Rows from block 4, named by matrix and row number. Rows with one number belong to one channel. Each number is 128 + 32 x the weight over its row's rms, rounded and kept within 0 to 255. All counts start at 0. Numbers have three digits each.
# convs0: expand pointwise conv (model.blocks.4.convs.0.weight, 320x80x1x1), inputs 0-79
# convs1: depthwise 3x3 conv (model.blocks.4.convs.1.weight, 320x1x3x3), a 3x3 kernel
# convs2: project pointwise conv (model.blocks.4.convs.2.weight, 80x320x1x1, transposed), outputs 0-79
convs0.123:153104101107139114137216124166108182175099160123123098134100089165179179139143114133113103132099142128116160147123085074142128207169205109116155170137181111108145165164147090171158138073133170147141097093074126160152115144123118129184127137
convs1.123:126116134101093098182157176
convs2.123:119068142119052142109207195110104167147136122110118120142094126142148141175097111116086090183138174072121067116099148123112124163152160084138092127096133151076131174098164124152151095109116160117142075086184122066121139124148160127122167092
convs0.124:122109100120119125120172123178126104128168154143156184145122106136139065215176161134146115144091030125191163097119127118135123117039079100172106177157124120144081137094172137148170161116137124128145116163156175131152148159160150151124115132
convs1.124:118141167076131067149148141
convs2.124:091068168124157167137201082115111128124166091141161135127095132158143090137118089177121094139190140133123105196080125147115123160095097128118176162107116035093080128122117123144155072117125092115169123124113140160172121194161125104089146165
convs0.125:062144127117137180123103116152097053136130167145108132117127117093123125107149137099096140145128093115080135097110143157156155080146090101116039168194133163189141104176173126129092132088191101123128178145092101127134139174163128107198159156
convs1.125:092102102140191092108129100
convs2.125:116167078110169145155110143112126061088163181097123138127167121126084148097180207143135176097144099175085174126120123126126159135113147106097130135176159084152133168138171154188112121112151119119188147076152079160125142190106086150163159107
convs0.126:152086130165142129096097121144133150095109050130161116157139107206127129130162120237102139076124103126122096128107114144124128154090123096158145063129088100079100138060108133153125132155094132093187116133159141154111138081086109162068093106
convs1.126:140166098074146103141167093
convs2.126:104163126109120145114125122178150107117163107137103080144117082147100135149175115177175162104139121147175124177080122125107160155105169157172173075146112089107182171119083131130067069158128177093142080156137110133103191093163152072090151155
convs0.127:185114099108171149092144137149107154138083097116107109140090134157122091166139160135123163120153142106206125122121126122095100104069094141135139149087163096039094119164117134137164131189030169126148122111091171178159186123127138133076138130
convs1.127:142108071101074157115104117
convs2.127:100156131148112090111184128123170110162158201143132144127161153124134119110081096106143136174084138153097126116113104167181125178153132099086088140098183110142084098118149128128145181088162074112111219136106127129095107181113064109087127186
convs0.128:177092111120187116142111059167115113125154117157144110135164132112159164134098161121142145089136122156092144190093166115087153158088185104130106111184107175070084188141114134211112142083138133119117169146151113112151108163101127128145162207
convs1.128:091135091145154136073091160
convs2.128:141088133122098170177123102153084080139157149076045117119131125128145127176156154127142162121156147187102086166139157090146128088159161172109211144148080143110093058133121126127069071177086180129104111128135161119140139102123168115137155137
convs0.129:116125106118148151110129200087119101128133143143087157169182138128038130187154102126120107115103124109149190090124146240177147125158165079118151185125122129166088125133144139090164138135124139151104120134161132101128089157078128163086093095
convs1.129:152083120136089167111178101
convs2.129:127183142209172118077112143070122111161169112090121133140150120108146154124140072115110151183101127126148092086064147157097069162158176131170144162149149138135146142111100210119145173145135155148102101168142119097178076124116139108062137113
convs0.130:169184072116124182181137101134157071096121181129130147136168147110128105143182113127152170123153138061094179113126085158157150157181124080101137199141160141148119110181191185173144140093110129134078144112120132160117116151124083111141144089
convs1.130:097105122075188129107142103
convs2.130:107138120121151159194139111088165068141173087077149176153155163162109125130135135145051114101103074158133153094137126161191138152104100097177176156150164172143168159116197170126156138138140139095156100119171124145106109099103096153164134068
convs0.131:174121113108102145104110122091101087117101098171144162122160073119124058142121113148121161137162071153102105145130136169141178137206115110094125170155098177075068102136195119126111091104126082126133135145166145150122119207154058106157100128
convs1.131:112117114111218135129140129
convs2.131:157101148149154098134148179093156143073132101171077171114147137160101158137154102146194093124154136212151064158095123092171144149143102145110121149123084133119108142118115122083161137090165037082107129120099159166127093105118053117153131116
convs0.132:147084106133107115100121154074035157142094133070125118152109103167124107143129135136110183138149111109144175146135126080144105120122088124111140121078086066082072123111151083112135161154123083101164031068092122162131152118148115150108178096
convs1.132:153117104119065132118180160
convs2.132:166066149133147091159141170128179160091106135083130081082086144212149096138127174160113158148176084099097140194128128113150154133109110130143196103055098155159119164171144106117115126186127142090159109112103144175102141147137149166135122092
convs0.133:132127104110082110050146118117151167201136178131132142114134081121110123135111070178146143114157169136119114140167164150152168177152197092084182144068128085096099083135090119137095104131116135092112069104117092068135104139094103162129083112
convs1.133:141152135095129155124123047
convs2.133:145132151128183030136092113135121103121102120171133132131140181125148122137109103112110071159059105209125136104129149154192166137103143075100127146173139100137177169084157158132132134110083063141132121116087154168127082123110103161144142191
convs0.134:114118117142115114117126079101124079122188120166130136141144165106155121145150156084132114082074084108232199126139148127165116110113169136156059157164118144184143204125128140125205148152110098151127110075143127134143112133158166155162107162
convs1.134:136158079084116172129148090
convs2.134:144097154158149139102155150107149139125173115139157114117128176168193124171147163116131093169167106120116111200101153197118137147096071130143115055104108105130083139136160104114185109155083081197110144134113119141150090169225120122123126135
convs0.135:116163131118116125106097175093089110046079157161066100126146128094152115193098122148138166165074130138088127111128128132102133127187117095048128131117094111098148127121108082100106083144141110149065149036138077132095147100125092119104104125
convs1.135:160068143120140136079169118
convs2.135:168166112144183103101117128135086149084115149101115123127134125127091124153088134055111138057091135199128073128169153135109162133150185131124091071163087119102152131106124145135135137217143111106081139101160097108163078123058110095088143155
convs0.136:187090146109132068102157149107061132147137066131162164107146136139136098136134103129145111139149050111132165159148124144116132128079096124149103125144072186069068162126123201185116132140104115132136123113158159130063149146204162136095160143
convs1.136:104091106099076088139091113
convs2.136:099092144056090178131120129133182101128044159123098153128142088103167124103133120112145132120088166125156145097117114099139062126132107097096116168132196111156131126114122046089154172095217185129171156118160164133141142124099139147153113116
convs0.137:112153123108094134125167111107173132126111151125067157156162141153108119135148079142101137119110130077092193104175087127141144171192122015072171207083133114143107098129133182128143145093095123138104110132109157127173114115070113139157149118
convs1.137:129149128152086070123145180
convs2.137:168181153129103110127180154094133085101089087097070127154081147110133188100120099101135088198149129110141066079139098116136097140174108079093120155135150094099090142151127132107216121159171107151123075113115098142158099100136176116093095122
convs0.138:161191177111119140166113087112142129136123128131037177141211164030155184132128133148152129089112122148152176136141087128151095103125110144103132147126122068102095171079140164129153150102114163090112114117149180111174118092127138134149165107
convs1.138:110089073124153101098103090
convs2.138:112140152123123062142089152130149122118085133131119133156168096161105084153149146113109111069086076138116176173083099155134121095036113153173146177163160224097167160114134160155141128155172110166122144094185169128095106153115107138124147132
convs0.139:058145096073116114150134150126094166138116142067112110157088155103140133093107145129119148181101109137106153080136116133102133080136109139137174107120144122166167113113148107078066124154152192106149117073131080108108161040189140086092187164
convs1.139:142092146178131076118167104
convs2.139:161106096145109101117111174118122100105119083178146144100147194130128161152073114132161113108149136156193083113122090184160157124146170143145103128098114085094101057155148131169187089111143064120099119128153143115181073142138045130106103155
convs0.140:104128152178168126158136142177133182140079098130224113145104116137146180126112142160112137116170100137136146189079105175118112155085129110211131074170149169144130107143074172122112144135140143164163125147141125130073211120141168137141126149
convs1.140:107128152136195100159096098
convs2.140:150141123126074158120123145139129121170134086064131070149143095096153094081119073170071144086151209108190121141085123156161137174154181088153176178111119141113169130106133114112064126096129149144101096182182118130162105104109116130108157120
convs0.141:119143175215066127129063162082114142114035157146161129065130134121100163122130144096109133090087094095111110134153167193149146141168081153104102138133132128202177149118113136108093083135118095127093158101118137168123165119156128125167120130
convs1.141:144146171082091159130094162
convs2.141:123129085107123155117180113149188122065108092198169074111085133168127162125080101096103092163129100101099072195082123125137141135157121120132122121082080151186101120108129119169115138158095052126106138125126095125126122154122083099058120166
convs0.142:097164077117125137156199157143163081072158095085154156150109145114123081116212112151144140174182149086101107120123135131063146136109118077153151118133101085175051119113132099125156140145114130133123135110162141122113163134133138143033113079
convs1.142:073149159075142145107114157
convs2.142:139147136137151122203113075107178133126109108067167139110069187138145110165112113118098122175117166127098110031161130108172127160147150132135134125159089119140143078130180121059128173094133105108088110069100157096105099122068116158128161130
convs0.143:097108044144152153129145108142159149121104117051121156163109072154117100058120165147115175147149116115135115085061092085109156089104130070157184127146168047103085122131097124091120161143150143120194146124109132094136136130101123148085108144
convs1.143:097167111137133098145117057
convs2.143:132106112113163202104143136183089011075170154131134121127166184098135095127109153126116142111118137160228167158124080111159127117125144194101111130096128115139118140168132152146116150129130089115073106142168080117150135109157094101156125126
convs0.144:167059114127153053107180106151129182129163132116174127177140149166138117156106125158118114116157098115160089140122150135090133184092162087180206097133119152112105190093107146126135134143085108105190055160163133133119129154121129191093138124
convs1.144:134141135080162150093091079
convs2.144:171175168104153079170071101183116186127132143179143108136153133090122112134104146115154107088138189182147149141163126122142183144097117108065165170120137086074179168097080126148114167122123110165105130123084198142125142133112155152080143167
convs0.145:194137174082101067202164163141069150107133125173123113134139121113116154156101132120125114116114168155150177150169072110099122165091116142108128125116118183133125143157105097132086021166134113123109088139089101113092146148186138122180103164
convs1.145:159173119165186165123136135
convs2.145:142140090128124130065111203068133084138168148076152126095088115121089126099100092178097123176131148134100155039140169108111110178156115128168103126118121108182130121149191111152127164151157070077175102125173090108126108138122132121152097091
convs0.146:139096129100121123162227160140090144178130111120132170181140114118113110180137115069133068161127120098178189085128096155134096175073079104146143182171126145126100128115145107146165132121124116150143075109124171111107187191177146134134133146
convs1.146:102099097084104099084135092
convs2.146:107181089124163163160059119127171076140148068115113111111101145156110188082136169144141119116104120134167133099145105096143139110141105123126131183150154140083172108142124148122135133082141221114184137148120145131209151128096135127172163047
convs0.147:157162120114155136121119135091132145170102140107090115089156116078176204103073138108105075094108110144138141132175153152164162101191182143071101154132144178184178151157123109097080127132149159145125153168109128152168054104122106171163162115
convs1.147:109098100166169177097111109
convs2.147:140159135129178094153186150180112129115181106136162100134128090087121112159204130159103127117189089118129102153078077127100137153087092116135147069116129106106138177171126106122159094148116109131114148083155132227104164139181156104074102123
convs0.148:166095119110141133095151156131093156146137110157152110147102149140090133194137097135161072108145135101166115148172152124132076153097140190146173119025114109107092073109151048113147105135106103138126045119104161149110127132118161114142056147
convs1.148:129152169135204142116154129
convs2.148:152073117152095132113147140117112143136104171134181126137090150110143124151095099166066150129137154147115135080221168120064077160111142120163168178105115118143096070157129122142128171117140086101151110114157200120135096170118099110098062190
convs0.149:078139141132122157126132159138140090058194167133153129134181151130173095108180131136117074187139116093141171095144133184150096121159124139169119176161106206161106147171133098119166082125193117184108202127105129096133125131131131105143098099
convs1.149:123112081154145076141181118
convs2.149:120126164162117105112088128118122149204147099133134167160176114123100126102144141150115143115152183219142180105105178099119169151154192121104121198124158114145127191102120157126091123072148164154169054145125179112159138127162123097127169107
convs0.150:094130097199165063141081083187109174104140125125154107132107130168119149130104165163154133131141132170160130135138131075068129132097113100197149103215107142131103180085109161131078116151092134128153164153098099081155162103126116106132185157
convs1.150:138095125056171149104130125
convs2.150:172167087144142137106122081139124187130126099091132051160076146147171166128125145127112153151152123074146106126116112130140161076115175150139096154148080148128124085142109176080087123143065157167065107141110151198204150121121143131101178108
convs0.151:100123135103152118136140095129124164150122117094157138169136039108157163086139179084127142191116088137105152110173168103086197132109118138146176093141174117153152143067109119080088108135156101121190084114179096136110063112165161129119167153
convs1.151:117084114160179091097120159
convs2.151:141166140128160127121122158157100151143110123125150116096099123080103204111112110110089115152205153105164079111119158168137148138167087135090091084100164125109155194185123138137152137167154114167095167149106060156130100181114175092114078063
convs0.153:149136144129141112154138156129084161106139165083133185182156090135162124177105146119110123168145073093133215118113141095196142117078082160108151144109130071128105166121123131161175094152127151150153111047092154119106083127157119168124175069
convs1.153:050111109108144166126150127
convs2.153:122104146123109151127113194081116181156152155119075150071047130165199094135160131077131129160126118097111107119139148144111102119112142160137109130081138136117146170145131135158169088168099171129110118114161131127092125121192172220167152066
convs0.154:140153137125099183125083149067138053139130129107140161093156160138111064140139161102112171123162096172103098104109136102119171135143069119090081140146151127122114121117226124140137138089174114049137143105121151193135164148116096115188143097
convs1.154:140129120161196135138183118
convs2.154:132099156117071183158099085149183158116115159173082175150146117103108138123168134121197116121146186097112117178086080093178098111114163136110091144123150155150156099119127120104143109130159158126126141224115156150137175053110070117130148115
convs0.155:149199086100148149093142130141138129166151130115092079116121123112123065135193131165138175112141156033130133119164133116095105133131152110124133143102132090155114105160162154117112121194076213166089163193144145104175129105090138158105147087
convs1.155:147092110098136144062169133
convs2.155:152139115105141157114127076115120110108151103106126165128176188151139072088125150128107133062119135205153161112100142132149101046089147132080093124174096170118205148118166160129108145146112086108120178096096153169155091119056119144141139166
convs0.156:128161125118131132155085142116161143111123107143120125138177093103052152112131114127000142125122176164120130086111113191133126077134130079121147092155122144134198136060103149129110138128136098141138114144161127106068090061123093127102173091
convs1.156:130182099125166145166083145
convs2.156:097119094135115145152144079124118140141073133104069152140103059095117160151095123117112128114091147131116091130131132139136087111193208164138143154155119131128088135111069112098096071158146129134073129100158113053152140092050102057102153103
convs0.157:161109104116131110106135096196156157080163119141161085173172169139144175141163154086124114113127104125115125164141050086074084092118078126154092127117067168085090159131089166126098121185081139165168109180102126115155122094113150112147164158
convs1.157:077163145168131077108106130
convs2.157:164152125106147161113162120130124117088156114160163087136156187143128168193151166110138180097116105083110108113087100143126122081142096132106140090160117057099102136168119098110107093075074140127101118190063183163168096181134118100089116172
convs0.158:139208141138157156159134078122147101144146171181089141103153164077095167117148160093110124070050146076142170118128136141126080166133138153149107130121198131131129175188098157131151116145062131142126144160072128152156088119110143159186105132
convs1.158:073105090142171118097153105
convs2.158:081137092152135137134144141122148107125126118159127145154131099120126119152187150087108134111070068094094142088149054118091094119090135128155048143159196168151098144108104144074157110193141128156093151104215095157153111130143139119175077096
convs0.159:162145183087060084152155164109083118061117100139090181131186138104103125164175167110164104092080155096103063069138128187093142139114129163113110081149133111186157158108124134082114083181128123150132126126146108108152119099153129130087104124
convs1.159:152166128162096091144160079
convs2.159:100101102073123114076128134070145107095117162124132118121094066123137185149142065147105140126156136160146125110126182137064140135191175130178126093145055109133145127117088126151149135175158090090105104070149094083128162165115145116049103142
convs0.160:081122158162157137136114161125139108101138172056121158143153122059119150087072159113081152189128125170112137095059131126169174072174173114062132151194107106133119136130142162161056157104164091125113146090144110095111138140136112135128157101
convs1.160:059169105132158138117143098
convs2.160:077170147185109092175092131108100105130157101107132206142153129095095164114118143132130086105149143145191141135084131128126131094103141148114198197147161114132150172131162158096145182129192119170095191128168131100122174111073151146140173135
convs0.161:162099147119124111164170157111088180132134102147124145158157139112098095146123126104160112115135102140127196172111060140113108219078097154130196172127170179180114119176170167140103111110126084134139115178083160159109119151171161143140129184
convs1.161:070156098162142170122097120
convs2.161:190124139150143110130127179084136122106149161159150125135139122110104064082129149164078200089151133101096134087137146097129148181180149060116074070074115112146115137163115094146070112127119094086136168115163114167126090056119104091106137134
convs0.162:148091127145092111108111145134119179171124137064114129109103095166152131106089137069072116150099142137085146117101224080134157071106160146105109096106154121226178115113104140141031131114157117147147146128126112090123142148145106131167114149
convs1.162:146071123158095082155151110
convs2.162:182143063167117122090128143091143136169106106092111086068093107091134171164137132108056170120134115103136139083168198182099098108171148170131098072109123178136128138169093128131135195169148167125112130149122157083160137165118140095135094100
convs0.164:072147135087188117109137119194112139104157144124100082107110123109132117101175146160150127086052174131111132106179139116071078095140166173112151084135161138132187160120064086083119081152154122118117152123134088080133126101107108090109080180
convs1.164:132124073143194113123107099
convs2.164:108111191137174068109093142170104138060140173114092108136163109123134134160181138136156111123075149138115095129138173096125157122126102105078108099178095080128173099135118069134151145155175100119096159070152092080045107110133137166107095104
convs0.165:127145119127101084179118151113160160148117148113114142136122047094114110109112106097061140106170147122109064135050100209110152085118139141126066055171117105137151113098134143166100127142156118168152134127127160173110180120157139113070109073
convs1.165:096168133187132097126083120
convs2.165:125154108063129135150107143144091109118163087153086099102107125078116136096089165151108113180153180127170115096130103090087114112215143163076169091137122088094177165126167107137165094128125123169064106108136075114133142083100134171125173077
convs0.166:070153100126164115147173156176075170060129104120151137127086145126133202129154161143119201130112110104122173127137085098107125132090130084179111120172145144113124200163117102113110109115143164182168170126115084096117135135173156092135203133
convs1.166:106151090096172127136071149
convs2.166:114087161157145135081127103124059140152141161113152081155087071131139177094146127116064110099128119087151112142141176142058117115155131104155113166225159140135128116126161131181102087159110135187115137114140076150187150183095145155132160123
convs0.167:123195187159119152153082117094157105181151109081097091103130166092143158081090095163106113109114090164114147100170153140146098129209106212130108179098096157158172114125117149121138118127139142130121089118110141127169096072172106107158162084
convs1.167:090121142115121199150092148
convs2.167:129157091090095159125196079183126090180144107135177132101077125080168103118123168108147095184159113120115094131125064136173089168085095105122120136139118121162100093151159061101134124123137110159081141105118158142167180165140113070084114168
convs0.168:120183160141071092157128125125112176129098132172148130168158115088131139140118114119141105103088147091105155132120130183108103181076165126111182097107147149156177106166037129104059131142138102183146156178093133092121161159092164135114071175
convs1.168:117082107187136117127179113
convs2.168:101124119114092143062166125100147099156131119115159090127109103128204097121155049176126158119162128093145158114137133196122115119132165057155098152181142117173116092127119127100138170193141079110124112095171065143171080170133105099163135134
convs0.169:129083120117097172103175163104110108119073133100124124127161122136152078149121110095089184173187127149104111142092161154188153114103072127102085213147110126131110102146194123131115102108170062119142106106104123105110108170159062133182151092
convs1.169:132152136064078165137110115
convs2.169:101091121163115070134108100160114121093101119134134102155184105123151090108170120173124097113054085082152145139124106044085128106117102113094127141204103144132114168068074127128161136090153096126093163121139124104093147067143143098179071134
convs0.170:142091160096115061115122113172124152172101141163158103097150138153139159178156098077096089105093093152113120183087124163084120142094130105189103143102090191146113204110065144105090093097117060163130132140129152082087094133129142125149098134
convs1.170:113122136083097196109101144
convs2.170:142174125144102058060114159137138148139115136157204151151152154102105132215068110106130125128182116133137138137127118142129129202111168105157090119104083174103075060129142128092118110150095087147103157106162164081102128180167123136119113159
convs0.171:108114124175166122212163153116131082095159132174166066136126178161121111156170138134125056123093110069182160138135099109141100152129132116197111162183150155134124155144123172176161152145073101170100160101150121123097167120174159132144140157
convs1.171:147162127058105129166110106
convs2.171:137158147080163123106149080194135102077107182131171113119094117106116135158178128137152147125164135146099123136107153130108151149099149104136159108069126065100125126234176078127122153141106079188143114096100113181117089144097151105091082170
convs0.172:136113148135118147138139163109098148162086129093137123106151105152114143132156182078042165094066102134113171120131150142129130131103121114167055130124161130200158105130100175122127065148098100156155170163190136141126106106158136195202166099
convs1.172:157150154101076085108098102
convs2.172:151119097154089168136145083147127077100139144149115113143148131108096112180154187123144144153148107124117107131108131063093165121110102131078207157112053046121092175216085091111133143126118134100089093101113140121145149109125134117133056154
convs0.173:071134093104130169104077138092102067087208199137115109104129128128110094116130149131109155151111159122117205082089155121150113179175158130112132184123176087141123107139181124145118137131125087118118133068114034127160121139127094152155140114
convs1.173:088104100107092096096094092
convs2.173:167099119141169170120106135117094114096178139070150126153151120117113139072188128155098163142170084193107116109098155115118158065192091148075128123174078115106170147154147144221110142088154120108099144087096134169122126165120119108155167123
convs0.174:096059063120106113117150134104124117143157129123143151176102102126094122134049118118131118080180151149141194110086099147109155107120212051143121149147124143083162106148140142180157138116110127141133071177137112117152141199077125176120130161
convs1.174:151126121087158167066102126
convs2.174:185129074164148050120123107113173142104137144160100059113087106153153168141060132154077071113084159126171130138103139125173170119171138108150100115174124141113169135083109100133137159132115094167065111134074144144146082120087120129069113107
convs0.175:136101134172159161153130135079122174147133116110142133156145127127175194121094125151122129099154098084223189115110137157133147176115145125166129142130124123144120150149120050126184153124145159127178052107140131175161141117071185196161148156
convs1.175:136154154186115102087084126
convs2.175:119122118119116133162147117156089153032089171136150137155187136129135132120126140143082088099148132159138185172120096134164141103163202096124165087160165136159130138125130120139079086181119102145101108161110115156110084052111068189133082150
convs0.176:157123158125100146085133185164169096161111121088120110108116123116118120100181135041131094106103147158150096121076168150154123103145125164109128093036177117112190130131067082079122175164139169118114144112113159163162151096125152120145059126
convs1.176:097126126087088180135174116
convs2.176:112098173122154150137173088101160118060124134145136220132095150131139134096114157149125177054183104150048150132160117133131117110105124107132127194158135128133097089145085103137106081116098118142145165103114118170107131187124061125059118145
convs0.177:182130150086200146166082132051126138212163162101118117123078135121160153103097111136146113113151136189135145141163109093129153142139077207087093124104129195111138132132167127151099149135143144091136144106126081166127152149174096080133176131
convs1.177:173133127168108132152121195
convs2.177:155105130115129182200160125151092154162133160088130154148069131051137147102054120107170143161115144127094095109195068055152100137171078154123135187122106091170119126151132105124130081145143147175101166175130132104160141139123135149161125127
convs0.179:162162152189192100129123120143147120111111143153155145088122127140121108118151136143173094117061132082121109197170158116175091179169178184112110167106149182121134131217134138123139174125108111115064166155128130142139127130079127160189092138
convs1.179:155143084135081155076131153
convs2.179:132109126120099172132149141104131113175161084081115113195090162162073137086117060107066130146134120106144121121107145149115090156151089143173107139139162097144163095146106172135124098130122153149094184237138140100166141207127144104104163139
convs0.180:113125126124117147161144159118139138147132100113109180194119134097105113128054084139153140145138160135194149095073134182193145199105130124117191158086165094084131076163132082108123149103146153146161104093084152132171106149090175131081083141
convs1.180:109119086112176097086141087
convs2.180:109115145154085119156145128161146119109109104150120128171144068132131157103113109171140096085139141149175150156108112118154173121073194103184183133113149133074182155099111080161078107135148171101199107141126136102152201056118093102088159122
convs0.181:069156082106202204106148090090170077127178138104158125113126157118133056085163122177128169127107102091118168102133087158150139147156111103135114131132130101171086096139189122117174166154131110120107138139206089155117155143085129140119144088
convs1.181:142144065154137091166134095
convs2.181:101181105097072113124163110197177059039095181130174100094130155115141157184085135101157144129132107112187103139108138106148158136151170119162120088079104100132153098153153154113127138157125132130098103086171063117128128173103111127095096142
convs0.182:105109079136122109112095143151069104125142189147122047091105147168114185093130125137123150087083141105171146117153168075103107119165160143152133144113166103114122095201098080117112096145119153091136115134086093061104140134179102092198091147
convs1.182:097108141096099159092147184
convs2.182:110099100113102141072195113150169102047159144147061108117163158137110093147097132084145093147106131158133134139124091057116129132152147116171075071106068107161126133083113146074098154157113112102124134112105082093108094101090102122122124205
convs0.183:148109086087098167099134152115095088194156086105092141150136089128112109107130105076125149101102150178170180150129173129094128107119155149101111203099151087122188128132151176122161108122112138199122077171111142105198124142137126177151147192
convs1.183:160113128178062129147100123
convs2.183:145118074061144123133125136127127152171120035146137120139073077129147168127082140088077158135125120117150146126089159120069072085145167075135122141120140137156141139107143117143122127135101109146127024170163123076174150114154198154103135139
convs0.184:136128093147174106140148108135084158132145106099115114154103074121164207109047151164140121130082091165209199122132131136098109064132162105142191149118130072107086162103103096142111154116131170118115117100146103117197108098146149159145130150
convs1.184:093167157157116132138069096
convs2.184:156078176177136154108172093129110091101110147151140158145185139125152109117113123173141109053154137176116126162122087172141119134133135156083091087143096067148137147127132118171112175158140074116076131123075147208094098113152069131068117157
convs0.185:072167134089140186093088126103116098169148073121077154148136097126121079034132174148102167073118138131131155095118111159086144101133098128136118074156149114149168081135159155087089129179123108161211126143133111159156104097152157123132161146
convs1.185:118098101117120116139210143
convs2.185:076173198091164145140110119109121096159172168144134130098111154112099171131124160098197128132158170132067123169129116198113123170109137154080133114103162089134086102147126116092094142169142105147158157132126048125090136144132149078076134198
convs0.186:141127127142107154104129197062161135121138156136148109099146171171149118133150103119103078134133093075169111109179144116097076140184101139165064176113140173154145106118157074123177060202128144189124132135156132141173107155141131135178117086
convs1.186:095105145116176129082076121
convs2.186:105105099075148135123201132153166104071107115124135101093073141137136110174102148078125143142151103130075125129150121128109134117074082103075143112094176042088150112101149108124148100171110102091120137071133096188156110173101065130156083142
convs0.187:174082173130141087112124195113163164049158166103159163138140121152119125130170138124147111151067104127155168086076122109123121127133161151183105107135150119164112150124061147174164093160119084120111110127141115042142096171107133188150085100
convs1.187:135195112148175129161155126
convs2.187:111095082138107115085147144082163126087101188173106171089174116128149115173096123145181117130061157113114144153147088115116083132124160164140081102116108128113122146103132106116165165159115100147158132145149113128136078148213168206126054082
convs0.188:160147152090078067129057126096104162096059131131090151086136084086136151151090149148096132121121146125104113153102109132100096092065103128144144132143103062125134174070104135138077141187113143139107125109154155105099132126170104181064123062
convs1.188:096101079129149163158178128
convs2.188:169146114106102051117120126109129112094099141145059128099090121103090151162118075065084098117165139166161137142164130161137129127160134165128126117115071123154110123137075135119104106176180146072071161118141107055092121117087069066090128140
convs0.189:166131186093133107070055084151113142144075135118129165122160164082110132119090189080092118105105140169108157112132131109122134063100134149084085106162128068086154132075106163136097163169108130080130102138107173139158111123107108186171171124
convs1.189:132075091162093120144136175
convs2.189:142134133071144123112107065150204131106091109132081102114102155139107177184187109088121154074169095176145115138145164193111114096138118149137139102117092134167159112117109147116098133186132117124102141125110162089139182136055105074074108172
convs0.190:143141131099115185133189132119191106154122150146114138091107137122130144120104102115164124154153097094147115151149052096220109098178137119098122201066176084098127166133146129173179096102139167144115157112174143135206108162115118152148147118
convs1.190:104162154156105101098078091
convs2.190:121150192126148100143119147208150094064155070152155133154149124094101133167146090162150113100105113123094139206176112129111157107125130135156121107163130110198060103132116115147096036176146156101106118110120117108085112105146129133116155188
convs0.191:133105114236066067176123161123092172088062164131129093068122135161122137120119116094110127111136177071117052147169142174165129163144144156121111120155130137120160139155129171162138139127083112161101135119113169177165172136139121104116113102
convs1.191:115131158087123122191079122
convs2.191:165138130104143121090147125131170144110131130128157103095090097083125209109084133116083139063157119084130067122114182096113115123161127102135091087149152161177205174170116110154106084149135118154133091153166075133144082110088175131135074082
convs0.192:101144148128098143235143148148145139132149057128151120199139143126119187152162118094108120133118121111134143120157088159100094139083072085199129129174114181151164146092102189147098112108097123146159148163100171101152156103174125101140131179
convs1.192:150078124090193112113119134
convs2.192:152143129109127108134192142118133158128159116151138140134122125115130101164136063143097146161178085100106139110106090205121149149155126046147116088137119103063161128119143149121113089108091077180083087133116141143167106127128115046092201190
convs0.193:173153149207112102194087164091124105090123122153169174160130067145137075134134119144157139111190097071151158099064148155141149174143106131128132114131107150154088099125173190152112106143103103126118125158084167153167194162151099104117102112
convs1.193:111112151086169066156129135
convs2.193:203090112079114100147201170135128146085115098079097158150093091159156109093090073118113097118181113151157104164110124107166122162108143127148117095127110102108100165144115148143096068111151065124171072117118090134191058098141120122134157105
convs0.194:117126083110162132052085122125049139143110101080142058118081179148184115136141155095136143156118119127088111166152170105095103113137083166130087143132066182082138064175138116118103110163107143142110123077099076136142174105114115108139153111
convs1.194:142172162125134138142183178
convs2.194:150084056147158122157108101085179170112087137122132060157086113142155118101072131127133137121073121117146135140131114061106105106150135119209087145128111135144151130100067142130130160139198169110149174196125145100175159157145127071139094115
convs0.195:089124128164139096127167116107146198173098101138172173154138100177160101114047117163141069160148104159174140140138136161175141134104171122189200143109158103102135113095126094138122122098133092124180087109124130104152042143100161154124097137
convs1.195:100101079111137099175170138
convs2.195:106114097114100156132180132130119055078183139162093098101141062104126160133133098108087172104093138069162121153180116144129111150175147101170138114094102072187157148167106152137122148093121123077079150146184071108159102142140131077097153117
convs0.196:128113108221183108126114103142099177178131132135172055112173105177111164114116137157086129062083120124134149154126167105151141151121210089158107079129162147127120144123148160166075118115137092092162137168139109087134114089092113105165169126
convs1.196:077076118136143151155175122
convs2.196:133129107109073128118146151162137095109107154056126081094121119149169128193164157113134116133110132117128094081167149110156110137165176120122147063113129105068053151145123066104153112117182144064098094096127166089135156093072139089168088106
convs0.197:091112134076145103118158128149048126123139122153101109098121134107162169167138130090150144131096156162137179120156098121142157078094125097158105191194131128107146169104164193179110116065115123113107113055173081084096126149189132134143151170
convs1.197:137136077169124075169144120
convs2.197:133154145078131177137176099133102127137134127170081146062108152149105114209115133090104159168171161146125117134127133165139096102077118129074104130104150076104145065036124168115134130140070075111120092106118137160163149133157077103081143151
convs0.198:116087149161155113124147126125147161175042148144129175091112132157126160100153166088121149106116146139139156152117138103175113149078124103105135105100201097066159152130093158112168155113083181119171154162109192154179128118130169195161127185
convs1.198:123157131109065172115085130
convs2.198:178146117142153134142086046120142136074126125155184168119114160081152167138093146122158189120166131166065134137138132115168132163120173134088105074131134094106118121114073186123085119095140143144166186169117113143135131133097049175118166094